Rows from block 7 of the encoder of a small masked image model, named by matrix and row number. Rows with one number belong to one neuron. Each number is 50 + 12 x the weight over its row's rms, rounded and kept within 0 to 99. All counts start at 0.
After each neuron's rows are labels from the 100 images, of 14976, where the neuron reaches its highest value: "colour at peak" is the nearest of a few named colours to the mean colour under the peak; "top examples" is what is common among them. Only what is clearly more common there than usual is listed. The data: photos of arthropod specimens (BIOSCAN-5M). In brackets: how many of the 100.
# fc1: MLP up (encoder.blocks.7.mlp.fc1.weight, 256x128), inputs 0-127
# fc2: MLP down (encoder.blocks.7.mlp.fc2.weight, 128x256, transposed), outputs 0-127

fc1.253:43 62 54 43 44 52 57 60 42 31 35 52 50 20 34 52 51 44 41 33 37 44 39 64 37 51 54 43 43 62 41 53 63 70 55 56 40 60 39 65 54 62 57 33 40 37 47 29 70 61 44 67 41 50 49 67 38 39 49 25 64 40 53 61 26 42 41 53 47 55 41 53 43 57 33 58 38 27 40 49 61 47 49 38 49 64 46 51 72 35 43 52 51 47 69 58 45 44 41 50 73 49 44 30 59 33 46 53 22 54 64 24 46 35 59 64 61 69 58 58 58 65 65 65 41 48 29 31
fc2.253:49 47 52 18 61 67 36 39 58 42 49 47 52 55 33 69 47 38 46 39 38 42 65 57 57 76 55 57 70 43 44 38 32 57 52 52 47 60 44 40 59 66 54 34 49 42 43 44 41 60 46 59 47 60 78 44 60 49 48 44 23 61 53 47 38 51 38 43 72 64 43 46 41 54 44 60 57 64 49 50 36 32 40 54 42 82 66 60 60 39 45 61 41 48 78 40 57 47 58 32 69 63 41 47 63 64 62 46 55 48 35 43 54 27 40 19 53 62 35 69 56 63 71 46 44 41 38 41
colour at peak: brown (63); grey (29)
top examples: order Coleoptera (42)

fc1.122:41 63 38 57 44 58 57 51 36 40 59 62 44 50 64 53 52 63 50 45 50 26 64 65 40 48 59 64 70 51 52 33 67 53 64 17 59 29 53 50 46 43 64 48 72 43 39 23 56 50 52 48 39 65 26 71 22 45 46 45 39 52 54 48 52 44 35 57 54 51 32 64 48 68 31 60 56 60 36 70 37 54 54 50 59 73 42 32 46 56 47 48 42 56 56 49 65 46 45 47 51 43 24 49 55 48 57 35 45 80 72 55 43 58 52 45 28 54 46 66 50 75 47 38 39 40 35 56
fc2.122:67 44 77 49 42 49 61 59 61 38 40 64 48 35 52 53 56 46 56 54 38 45 38 53 55 20 46 47 88 44 37 55 57 42 55 50 36 67 44 65 54 52 58 59 38 60 53 74 59 57 32 42 53 58 53 32 47 43 62 56 75 53 48 51 65 50 55 56 59 40 52 53 47 57 54 37 67 52 41 51 46 56 49 73 36 51 37 56 69 34 53 77 72 25 40 51 69 57 73 71 52 43 59 77 53 64 57 67 50 54 52 49 69 61 59 70 38 50 44 33 29 54 57 51 46 36 49 57
colour at peak: grey (46); brown (42)
top examples: order Coleoptera (46)

fc1.200:62 55 53 44 41 56 64 31 38 44 38 50 73 59 47 62 44 54 38 57 38 70 35 62 48 47 38 45 57 46 45 50 38 40 74 37 56 63 37 64 30 47 63 51 40 31 57 35 65 64 60 59 58 65 56 28 38 37 55 61 57 57 69 54 77 60 41 48 40 64 47 50 44 62 64 61 50 36 50 48 71 48 53 38 38 58 39 62 35 39 30 58 49 49 68 47 58 51 51 32 57 78 40 50 36 57 61 40 55 43 50 48 31 16 59 65 63 54 39 50 68 62 41 40 61 25 36 42
fc2.200:51 45 58 58 51 59 42 34 49 53 49 48 53 46 48 41 60 75 46 42 66 55 68 58 49 64 69 40 59 51 42 50 40 57 54 25 58 56 59 62 50 45 41 62 54 29 45 56 62 53 43 46 59 39 59 48 20 28 49 28 58 50 62 62 68 46 37 45 50 35 73 47 62 58 26 72 88 37 42 50 38 43 36 53 59 81 37 40 54 52 43 48 58 53 75 63 44 36 68 65 50 71 36 50 38 59 60 34 40 32 47 44 68 43 51 53 49 56 45 45 64 69 58 42 51 56 46 35
colour at peak: brown (75)
top examples: order Coleoptera (40)

fc1.180:51 29 53 65 09 41 56 36 41 56 53 62 38 42 38 62 60 52 62 59 55 37 51 51 37 61 52 55 62 31 57 35 50 25 72 54 62 47 43 46 40 55 52 60 48 62 53 41 58 48 62 49 48 52 32 52 46 47 47 36 48 29 58 49 65 66 63 47 59 56 74 60 23 56 53 51 68 38 32 46 59 49 64 43 38 55 40 44 43 33 67 50 76 27 52 50 46 59 63 24 50 23 45 71 74 65 64 49 47 42 57 48 52 59 40 51 42 47 42 53 62 69 26 62 50 55 49 58
fc2.180:51 47 64 47 46 41 46 64 37 56 48 60 51 60 71 57 37 41 37 46 67 35 39 51 72 59 47 53 63 46 67 55 35 50 36 66 55 59 38 35 59 54 57 57 35 43 41 53 07 49 45 50 49 49 62 48 64 48 29 49 60 46 73 72 58 59 45 62 66 65 53 54 36 43 65 63 41 62 47 35 38 39 58 42 54 27 63 41 88 45 48 63 58 62 51 49 32 37 50 51 49 61 25 55 32 59 51 55 40 57 52 55 40 45 54 49 46 63 34 55 35 61 43 21 44 71 62 54
colour at peak: grey (26)
top examples: order Coleoptera (41)

fc1.33:48 31 36 45 62 48 61 51 46 41 49 63 72 56 41 56 40 63 63 48 37 43 65 59 61 48 18 35 52 37 61 65 49 46 41 91 53 73 45 42 46 36 33 35 49 44 29 38 64 56 26 51 58 47 60 57 43 32 42 52 48 57 54 55 65 57 42 30 60 62 54 64 44 48 67 23 61 62 59 42 48 43 56 41 45 62 44 47 62 31 59 48 46 58 47 58 42 61 43 52 64 50 59 46 40 42 50 47 40 66 51 51 02 46 56 47 70 53 54 54 73 34 48 47 57 55 41 47
fc2.33:24 60 63 47 75 45 55 68 44 63 79 56 64 38 38 28 69 53 23 40 58 43 33 49 27 59 47 48 52 46 45 71 51 48 42 46 52 58 65 61 56 49 68 55 44 31 37 47 45 59 70 50 44 65 60 45 70 44 58 56 40 55 59 52 79 65 56 35 62 64 50 58 62 57 57 47 37 39 39 58 35 21 39 48 42 48 45 36 42 55 38 42 58 50 60 49 61 57 44 19 61 54 59 60 51 47 47 49 45 40 55 54 47 69 52 65 37 51 48 24 65 68 35 48 52 36 42 58
colour at peak: brown (50); grey (45)
top examples: order Coleoptera (41)

fc1.211:65 40 23 52 58 50 52 36 41 58 57 37 54 53 55 32 50 52 45 28 57 38 55 65 37 36 26 44 57 42 51 48 69 54 82 67 68 59 36 57 54 30 51 63 64 52 53 60 61 48 54 64 62 48 69 56 46 52 31 40 32 46 53 41 35 56 24 69 56 50 43 49 37 43 61 40 36 45 39 44 43 75 51 48 47 60 48 29 67 41 64 62 45 60 63 30 49 72 36 49 52 51 32 36 53 47 48 49 40 65 64 36 51 75 28 45 60 37 28 38 43 46 60 34 43 44 50 56
fc2.211:52 61 31 49 52 68 43 33 73 64 63 39 49 65 62 65 49 35 57 47 57 44 52 47 51 45 52 42 26 74 53 42 52 55 60 39 40 44 32 58 42 15 53 28 26 53 31 72 62 53 45 45 37 49 44 62 33 43 63 53 60 44 58 67 45 49 56 46 73 56 34 45 41 47 66 69 47 41 54 43 36 43 58 52 48 69 35 48 69 47 26 65 54 65 44 38 41 47 46 41 57 54 24 51 53 76 42 32 51 35 56 45 52 60 47 45 59 48 29 38 38 49 64 42 58 49 44 77
colour at peak: grey (62); brown (31)
top examples: order Coleoptera (65)

fc1.203:64 39 25 73 57 61 41 39 48 58 44 38 51 41 45 30 67 43 46 30 64 54 46 43 44 38 13 54 61 54 35 49 60 56 38 60 51 58 48 63 62 61 51 63 60 29 60 68 63 49 42 70 32 41 61 64 39 58 44 34 51 26 67 66 49 46 56 63 47 74 44 40 51 68 43 47 61 42 49 76 41 47 51 60 64 67 53 27 59 60 44 29 44 53 49 43 61 24 60 42 57 32 55 51 47 50 28 67 41 46 40 75 49 57 37 45 51 45 39 56 55 56 45 53 49 43 60 50
fc2.203:67 42 35 52 53 45 50 27 55 64 52 57 61 35 40 63 56 64 62 33 33 52 59 45 41 64 59 52 48 49 50 41 34 38 59 43 44 47 62 57 64 37 48 44 46 37 47 31 56 28 44 70 18 59 54 47 50 73 43 40 80 64 49 57 39 45 45 51 69 38 50 44 51 43 41 55 30 40 37 64 57 48 59 51 62 79 75 61 60 62 62 60 37 61 37 34 64 57 45 61 38 50 47 89 47 55 44 36 52 62 43 55 50 46 33 53 55 41 45 53 43 52 42 20 44 71 57 59
colour at peak: white (100)
top examples: order Coleoptera (45)

fc1.147:66 54 51 37 73 71 46 68 57 63 44 44 43 37 40 51 40 45 65 39 58 53 52 59 60 45 55 45 59 80 28 56 63 39 68 47 40 64 54 32 40 48 48 52 51 61 44 37 74 46 47 51 30 37 51 61 35 53 48 57 28 55 45 62 39 42 49 39 61 25 24 60 44 75 53 65 28 43 45 56 40 31 69 45 45 60 50 46 51 55 37 43 54 69 60 58 33 60 65 59 71 56 46 28 38 61 60 45 24 55 57 62 28 54 48 32 41 56 65 57 41 56 39 47 68 47 46 49
fc2.147:34 30 49 50 49 45 69 58 43 62 35 42 48 57 64 59 56 34 63 58 66 58 36 53 64 56 63 53 41 44 46 44 33 59 50 39 61 47 39 57 41 56 56 37 98 53 59 44 44 50 55 40 42 23 51 31 59 36 33 62 71 59 32 60 53 40 62 47 45 61 38 60 35 53 28 48 47 57 52 43 53 59 60 69 54 52 51 50 53 13 22 38 54 50 59 44 48 44 57 51 39 54 30 72 59 50 48 59 66 42 40 55 44 40 58 42 48 56 69 34 35 22 43 46 42 51 47 44
colour at peak: grey (77)
top examples: order Coleoptera (50)

fc1.127:44 54 33 64 41 68 48 73 27 52 47 53 60 52 35 33 18 47 48 49 58 35 55 58 56 39 46 23 56 36 53 47 65 65 66 66 31 56 59 32 37 54 49 41 41 41 43 48 65 76 64 54 48 67 41 60 50 29 58 54 51 46 35 60 30 74 48 55 31 40 61 54 55 47 50 49 45 36 38 50 52 67 57 38 65 60 37 40 54 46 34 57 38 45 50 49 57 58 55 44 49 86 39 69 58 50 37 47 63 36 57 69 62 58 34 49 59 28 48 52 55 44 65 33 58 54 51 34
fc2.127:41 51 51 44 45 28 51 50 55 65 76 43 70 55 41 61 46 39 49 43 59 44 64 54 42 54 53 50 47 51 28 42 29 48 57 43 41 44 70 37 56 44 55 49 54 77 40 39 57 52 56 53 44 57 34 55 33 47 63 24 37 70 53 44 23 52 63 47 49 46 51 53 47 45 33 52 29 50 39 48 72 37 74 76 38 70 55 48 52 23 49 34 66 29 70 59 72 30 33 36 62 51 68 57 52 65 55 41 50 44 51 33 65 38 45 61 46 55 49 52 44 70 48 53 34 37 56 45
colour at peak: grey (66); brown (28)
top examples: order Coleoptera (44)

fc1.9:51 58 50 77 51 59 49 40 66 40 55 58 48 49 55 39 42 34 58 40 49 37 56 67 45 59 58 31 30 66 36 42 57 54 34 41 47 41 44 21 45 59 61 58 49 16 60 51 60 44 29 56 56 63 39 42 46 48 52 23 51 68 58 43 46 46 50 38 29 71 68 56 50 47 46 59 54 56 55 35 44 50 40 33 53 64 60 37 56 50 44 50 57 56 30 66 68 49 75 65 59 68 50 79 53 47 57 46 36 42 31 53 40 59 59 66 51 40 58 41 71 45 49 73 31 36 40 34
fc2.9:49 59 66 48 61 37 42 52 38 40 57 50 52 32 43 62 30 45 45 56 56 39 42 57 54 32 28 40 54 26 40 64 71 58 38 58 46 61 37 34 74 64 60 48 48 53 46 26 42 65 50 40 38 39 41 39 64 46 66 39 40 48 65 51 45 28 51 37 48 42 67 56 55 66 82 48 43 60 46 51 60 48 51 65 60 90 56 51 33 41 56 46 63 31 63 57 42 49 41 46 53 25 45 28 47 51 59 47 40 40 58 54 36 51 55 57 63 51 58 21 54 32 54 55 68 40 33 55
colour at peak: grey (72); brown (26)
top examples: order Coleoptera (63)

fc1.153:80 56 53 46 57 41 67 48 27 60 60 54 58 58 55 53 33 42 63 36 44 42 62 49 37 45 45 43 42 27 39 67 39 66 43 56 44 60 44 54 41 42 64 52 18 52 46 52 51 38 59 29 67 34 60 60 38 38 39 58 44 56 26 43 58 38 59 36 55 37 49 50 30 51 45 37 41 10 34 41 59 56 52 63 50 62 43 37 41 52 55 31 56 44 51 40 45 49 33 55 65 61 48 46 33 57 49 23 39 48 60 45 51 69 79 63 45 69 67 59 66 56 52 61 52 51 46 62
fc2.153:41 59 30 61 43 63 55 27 29 35 41 62 50 64 23 63 47 38 57 65 49 70 40 55 31 72 48 38 76 61 36 60 59 52 34 49 53 58 42 51 48 56 51 53 34 34 42 50 44 46 55 43 42 61 63 49 36 49 41 62 47 50 54 54 41 27 71 48 53 41 34 46 42 63 43 54 39 47 50 51 60 69 18 33 38 65 54 53 46 52 41 57 22 57 52 72 59 45 57 48 58 69 60 42 65 71 49 57 52 57 52 56 30 44 46 74 51 44 58 59 67 61 36 66 40 34 30 54
colour at peak: grey (69)
top examples: order Coleoptera (36)

fc1.79:53 60 30 55 46 55 67 45 48 40 56 63 51 44 50 50 47 54 58 34 47 46 53 67 47 42 43 36 46 44 47 61 62 46 48 37 58 46 50 33 43 58 36 61 33 46 40 64 54 60 61 51 54 79 36 41 39 28 46 61 46 42 79 51 48 57 33 39 36 80 50 70 49 27 60 62 47 54 42 62 79 40 57 59 45 60 49 19 52 37 50 52 46 49 65 71 69 64 39 35 51 51 55 63 68 18 42 41 50 40 57 48 50 41 59 37 32 55 54 70 43 38 54 60 29 50 28 36
fc2.79:39 53 64 46 57 49 59 41 50 29 52 45 68 59 55 48 37 56 52 51 39 49 47 35 48 61 37 41 33 19 63 35 66 36 56 43 47 47 46 76 45 39 35 55 63 54 44 45 33 70 67 61 51 33 29 34 39 36 32 30 49 52 52 81 42 54 68 48 46 40 50 52 46 54 62 43 62 45 38 43 47 53 29 74 53 51 62 55 38 44 37 42 44 52 50 55 63 76 32 34 41 41 43 47 77 50 36 48 38 47 43 38 50 38 74 27 44 37 56 41 48 64 63 38 71 39 53 39
colour at peak: brown (34); black (32)
top examples: order Coleoptera (38)