{
  "model": "masked image model",
  "image_size": 64,
  "color_jitter": 0.2,
  "method": "mae",
  "mask_ratio": 0.5,
  "encoder_arch": "vit",
  "encoder_norm_position": "pre",
  "encoder_layers": 12,
  "encoder_width": 128,
  "decoder_layers": 2,
  "init": "kaiming_normal",
  "eps": 1e-06,
  "gradient_noise": 0.1,
  "final_lr_fraction": 0
}
Rows from block 7 of the encoder of a small masked image model, named by matrix and row number. Rows with one number belong to one neuron. Each number is 200 + 20 x the weight over its row's rms, rounded and kept within 0 to 999. All counts start at 0.
After each neuron's rows are labels from the 100 images, of 14976, where the neuron reaches its highest value: "top examples" is what is common among them. Only what is clearly more common there than usual is listed. The data: photos of arthropod specimens (BIOSCAN-5M).
# fc1: MLP up (encoder.blocks.7.mlp.fc1.weight, 256x128), inputs 0-127
# fc2: MLP down (encoder.blocks.7.mlp.fc2.weight, 128x256, transposed), outputs 0-127

fc1.104,194,200,168,202,188,196,196,188,185,179,201,197,225,204,166,219,209,185,188,203,184,215,168,202,228,208,226,192,221,246,198,185,176,202,207,184,198,175,201,189,184,207,233,167,224,177,226,195,195,226,203,215,164,216,227,233,194,234,189,171,182,209,216,168,215,180,162,165,204,223,203,193,225,222,223,208,180,189,188,238,216,195,191,189,240,200,233,219,167,217,187,190,197,211,195,225,162,204,167,206,220,187,185,210,189,242,171,166,189,196,234,210,174,211,183,191,227,204,199,201,222,195,189,227,193,220,183,185
fc2.104,168,187,221,216,217,201,220,213,220,218,205,178,179,195,243,192,192,205,178,208,195,208,194,198,226,213,208,186,222,217,227,196,195,182,210,213,200,230,214,215,188,201,176,246,188,175,183,192,189,171,186,189,178,193,224,175,246,192,230,230,190,208,221,240,227,215,190,224,214,159,206,202,184,183,223,177,213,195,213,208,230,211,179,205,208,146,215,206,216,213,214,199,175,204,211,191,179,202,198,207,208,195,181,228,143,199,169,225,209,223,207,218,195,183,179,143,188,192,230,207,204,181,207,223,213,227,202,195
top examples: order Coleoptera

fc1.65,200,215,186,188,183,181,186,195,208,233,199,206,187,226,172,237,186,185,204,154,183,189,216,192,208,204,208,192,212,187,193,198,241,187,184,221,206,204,220,210,196,214,178,196,234,165,169,193,205,157,219,214,209,202,223,182,217,220,208,195,202,186,220,194,203,207,191,172,166,188,178,244,205,214,193,190,200,237,159,215,177,185,217,175,214,226,197,214,213,189,202,189,171,198,208,209,182,199,219,151,195,190,232,181,201,206,160,165,197,173,206,216,167,209,189,173,184,191,187,237,212,176,152,181,172,206,218,216
fc2.65,208,214,207,204,181,205,225,175,201,204,201,219,201,171,185,215,218,218,146,219,221,180,209,219,210,176,184,215,227,186,195,183,194,166,226,218,200,203,183,222,176,239,205,242,228,219,167,179,170,206,215,150,185,174,212,178,177,191,205,194,211,206,205,206,201,193,206,163,210,153,200,198,191,202,225,193,202,194,201,253,188,194,206,222,227,228,192,199,203,188,156,176,197,199,194,214,185,201,154,225,211,169,200,189,179,194,195,174,196,169,196,189,202,207,183,181,232,180,227,189,187,198,223,192,176,210,209,175
top examples: order Hymenoptera

fc1.125,201,183,184,182,173,174,189,231,188,220,222,240,221,194,173,194,193,157,187,190,174,212,194,187,200,200,192,161,185,186,175,200,198,173,203,216,189,226,192,199,197,236,191,222,189,233,216,208,192,201,204,236,242,196,183,165,175,207,206,211,240,207,191,222,189,225,179,171,160,190,215,192,230,207,207,194,245,206,159,183,196,200,231,208,186,225,205,188,194,213,185,203,220,189,190,231,237,217,222,192,202,191,161,192,179,215,191,220,172,160,197,203,206,227,197,201,217,170,195,201,205,229,214,175,197,171,198,196
fc2.125,191,231,201,160,162,190,190,199,197,187,183,176,207,218,201,214,212,201,189,172,222,202,206,208,185,187,208,205,206,212,163,199,176,209,202,175,212,232,181,210,176,217,205,195,201,194,185,216,193,207,223,206,214,202,229,201,162,196,198,221,182,242,219,218,209,182,165,227,210,175,157,205,204,206,170,199,190,204,208,224,206,192,187,196,228,219,214,193,230,171,194,213,198,205,216,190,162,212,229,201,229,202,224,210,240,255,167,199,195,212,199,260,212,149,237,191,213,196,227,206,215,215,200,185,172,194,196,206
top examples: order Hymenoptera

fc1.70,221,210,205,225,175,233,182,181,213,222,191,238,188,195,198,191,212,189,177,240,183,217,178,216,205,206,176,188,229,189,198,195,199,209,173,226,190,226,208,252,185,203,207,219,217,212,167,166,217,203,186,155,202,188,197,213,181,197,227,225,207,201,188,181,167,231,214,170,179,246,206,199,204,182,187,194,262,191,192,223,213,202,209,195,205,199,185,202,208,187,196,186,204,210,216,177,253,205,197,190,212,204,192,181,197,219,189,203,223,205,196,200,175,224,221,190,236,185,201,208,235,181,171,160,235,216,204,203
fc2.70,187,201,187,151,213,179,198,174,178,207,199,170,192,188,221,200,177,179,207,178,209,169,190,188,189,192,215,208,213,217,191,178,203,222,195,197,193,182,201,199,205,182,197,239,169,226,179,160,164,195,215,139,195,211,215,212,208,190,212,199,214,241,199,220,199,231,229,223,180,193,190,204,200,211,158,218,182,165,196,220,216,199,193,184,177,196,198,188,195,199,217,203,225,201,182,169,199,191,215,187,195,174,208,236,215,263,201,246,184,162,190,194,216,169,233,184,201,183,189,206,219,217,213,209,211,185,203,220
top examples: order Hemiptera

fc1.245,232,217,185,203,197,198,198,172,193,213,216,205,162,173,178,220,190,213,187,198,178,198,142,182,179,219,228,211,195,176,214,177,226,201,202,225,201,225,207,199,202,193,188,180,187,190,184,201,200,192,205,209,176,208,196,184,193,203,217,225,224,202,216,184,201,182,169,210,189,220,201,200,173,211,211,252,217,208,190,217,157,185,220,219,199,199,195,210,207,200,238,175,171,237,187,203,224,195,229,233,194,190,200,209,152,184,229,215,204,181,142,191,200,218,209,183,180,215,199,161,211,191,202,220,201,208,263,198
fc2.245,169,174,192,218,206,198,191,157,201,207,221,215,249,190,228,207,171,192,203,182,182,176,140,202,221,206,200,186,182,180,203,182,217,237,185,210,221,216,198,226,196,185,234,173,191,173,195,180,199,199,181,208,184,218,232,227,197,174,192,201,190,189,238,196,185,195,206,182,185,189,202,188,200,199,183,206,174,216,171,213,236,200,200,216,205,233,207,187,237,205,187,203,171,162,216,203,189,229,174,185,194,185,161,188,234,184,199,192,210,228,162,168,202,197,219,223,186,186,223,234,192,214,181,185,172,199,193,213
top examples: order Hemiptera

fc1.31,187,182,175,222,236,185,190,236,195,210,201,169,201,244,181,214,206,171,185,155,170,189,204,193,187,176,200,217,188,180,184,189,224,207,236,208,185,207,236,213,190,230,216,201,217,196,208,211,208,185,203,202,186,215,160,189,191,217,232,176,216,207,191,175,167,225,204,207,189,196,185,188,167,210,188,214,203,227,171,227,201,205,184,185,220,212,214,215,207,216,215,199,198,210,217,210,181,243,206,185,197,162,218,205,187,180,210,179,224,178,193,195,211,192,207,160,232,268,164,206,210,196,190,164,210,220,197,202
fc2.31,205,200,210,177,169,209,199,220,206,204,191,161,184,187,232,210,219,185,197,172,173,163,217,199,190,209,198,194,188,206,219,236,200,216,193,200,184,194,192,208,179,149,180,207,198,194,216,198,193,207,205,189,235,183,177,183,229,186,206,211,188,207,180,213,234,214,190,170,220,158,178,209,199,186,233,187,179,200,221,180,205,216,234,203,235,208,209,184,145,231,183,191,174,176,225,217,179,194,193,229,239,224,175,205,191,228,206,164,229,168,173,207,189,222,223,183,178,193,184,200,185,218,198,210,209,187,178,231
top examples: order Coleoptera

fc1.196,206,162,219,204,230,204,156,181,218,246,206,182,189,195,192,202,173,204,170,236,200,197,225,177,216,228,202,208,144,180,185,188,177,190,220,190,215,218,195,204,191,180,170,207,199,204,175,198,218,207,199,191,180,185,183,172,177,200,240,188,246,194,181,160,199,217,219,211,186,195,155,194,207,194,175,224,230,202,223,201,193,193,206,207,168,203,202,207,207,156,213,183,216,227,189,190,202,228,220,187,230,188,220,173,191,184,232,180,186,210,209,204,194,205,178,237,190,216,184,201,224,225,217,197,214,201,171,188
fc2.196,160,236,234,223,218,210,204,192,184,193,210,214,176,193,221,214,204,175,191,224,195,209,203,198,216,183,197,199,201,175,203,205,217,202,156,193,186,210,200,234,188,202,160,169,214,252,201,209,198,191,174,180,186,211,200,199,214,206,174,207,173,217,171,200,224,190,214,218,196,227,195,202,207,226,185,202,204,195,205,209,161,213,244,202,204,202,238,212,170,214,194,210,157,172,206,191,200,236,200,203,210,212,240,220,194,185,170,142,164,201,204,208,201,243,194,193,201,187,179,193,159,218,212,205,198,176,173,192
top examples: order Hemiptera

fc1.134,190,217,176,208,249,197,184,196,207,197,200,163,220,243,180,219,191,184,193,190,220,204,198,183,189,187,211,208,198,183,185,192,184,234,161,195,228,202,202,164,190,160,225,186,206,205,180,202,216,206,192,255,182,188,187,196,194,193,171,199,214,172,200,219,198,192,179,211,207,201,197,169,168,175,193,218,165,179,187,225,233,222,209,224,198,213,202,199,200,186,215,171,226,160,159,200,192,200,182,202,204,229,173,213,187,230,225,198,190,214,160,228,186,222,188,170,208,214,178,193,173,189,178,189,180,221,238,202
fc2.134,195,162,205,182,208,189,210,207,195,173,200,220,152,172,171,162,200,226,234,216,193,203,204,201,206,168,184,200,185,212,180,199,200,188,240,235,228,181,233,196,227,194,177,202,169,198,204,224,183,205,188,187,194,183,162,203,200,191,181,175,202,213,218,199,203,214,176,216,241,187,171,210,185,202,188,219,191,218,198,215,189,191,211,177,198,226,211,211,226,202,214,196,159,144,171,182,217,202,185,204,212,196,220,183,213,193,211,214,188,219,212,232,186,242,168,200,212,182,222,240,218,215,182,172,221,225,220,213
top examples: order Coleoptera

fc1.37,184,162,208,221,185,208,197,244,211,202,234,197,222,201,219,191,203,156,196,205,170,237,211,193,206,229,228,213,219,189,224,169,176,199,196,161,177,173,206,173,230,203,247,183,229,219,196,194,195,200,185,186,211,198,183,192,217,197,190,151,208,226,171,216,219,216,207,191,193,191,221,215,181,206,172,199,187,207,172,198,190,209,196,209,202,159,222,230,182,225,226,208,209,200,215,187,218,191,185,211,213,195,203,193,212,182,197,153,198,191,216,174,200,160,192,179,184,198,211,225,225,197,249,235,197,201,201,219
fc2.37,200,205,197,198,189,178,207,193,205,215,200,206,201,205,225,202,206,192,199,192,183,192,212,191,210,217,212,192,196,203,230,192,209,202,214,205,204,201,189,201,187,197,186,197,194,198,203,193,157,193,198,213,201,201,199,215,239,201,205,204,205,226,194,221,195,201,192,209,208,202,209,198,197,195,199,201,198,207,191,197,206,197,207,203,218,8,194,200,205,230,199,219,199,201,203,196,210,209,207,199,200,194,206,223,192,193,196,189,193,216,196,192,204,205,198,211,191,196,205,214,204,201,190,212,193,197,199,206
top examples: order Coleoptera

fc1.76,206,239,209,157,169,200,184,198,204,194,240,215,210,177,147,222,222,155,231,224,233,242,202,181,217,239,195,180,231,215,197,216,192,221,242,184,196,197,175,167,212,179,203,237,193,178,187,194,218,189,202,189,198,192,202,193,213,182,200,221,207,212,173,195,209,202,189,188,191,226,207,193,194,205,174,203,188,194,184,199,176,214,219,214,193,215,201,212,224,190,207,170,204,200,200,162,213,199,199,196,196,179,183,181,162,174,225,216,196,181,197,196,149,204,209,193,199,253,199,183,221,197,189,198,218,212,218,166
fc2.76,201,185,208,201,206,215,198,212,182,189,213,183,168,234,190,216,180,191,167,162,209,180,149,211,201,156,196,199,207,186,191,214,207,209,186,163,178,200,188,200,210,188,158,189,177,229,191,201,222,208,214,194,206,183,163,214,222,196,196,198,203,195,203,200,206,178,197,228,160,200,190,195,188,182,192,211,172,179,179,210,198,240,200,213,190,219,223,200,238,234,161,191,208,156,177,219,231,205,175,185,217,203,194,207,175,187,190,203,207,243,187,189,196,193,229,182,214,182,190,175,211,229,137,196,189,223,180,206
top examples: order Diptera

fc1.246,204,215,193,160,161,185,188,214,180,216,198,251,201,175,196,245,193,179,185,206,186,184,194,207,211,210,205,189,211,174,206,211,227,176,172,185,190,201,185,226,193,211,173,201,173,191,183,196,216,202,196,225,182,210,183,181,179,195,228,186,204,198,148,190,189,219,188,214,218,245,236,185,199,188,168,201,249,155,225,177,204,191,168,154,220,208,220,204,180,194,207,188,189,244,218,207,214,202,192,185,214,200,202,170,186,209,202,186,210,240,164,194,200,215,197,211,207,208,199,211,215,176,190,170,190,221,211,181
fc2.246,199,199,212,212,233,197,180,213,185,203,209,190,189,177,219,191,204,220,198,189,220,218,207,207,187,194,197,203,219,193,182,202,210,205,180,198,206,197,196,218,222,222,235,205,197,148,184,220,180,203,221,174,167,209,222,212,189,199,187,184,224,227,209,211,179,214,199,208,175,212,210,184,222,183,169,201,206,237,182,230,213,228,160,222,211,269,234,212,213,205,168,209,175,191,181,219,165,183,238,200,177,217,202,218,222,217,193,141,234,169,177,208,214,191,197,171,209,185,227,169,201,203,206,169,200,206,192,200
top examples: order Hemiptera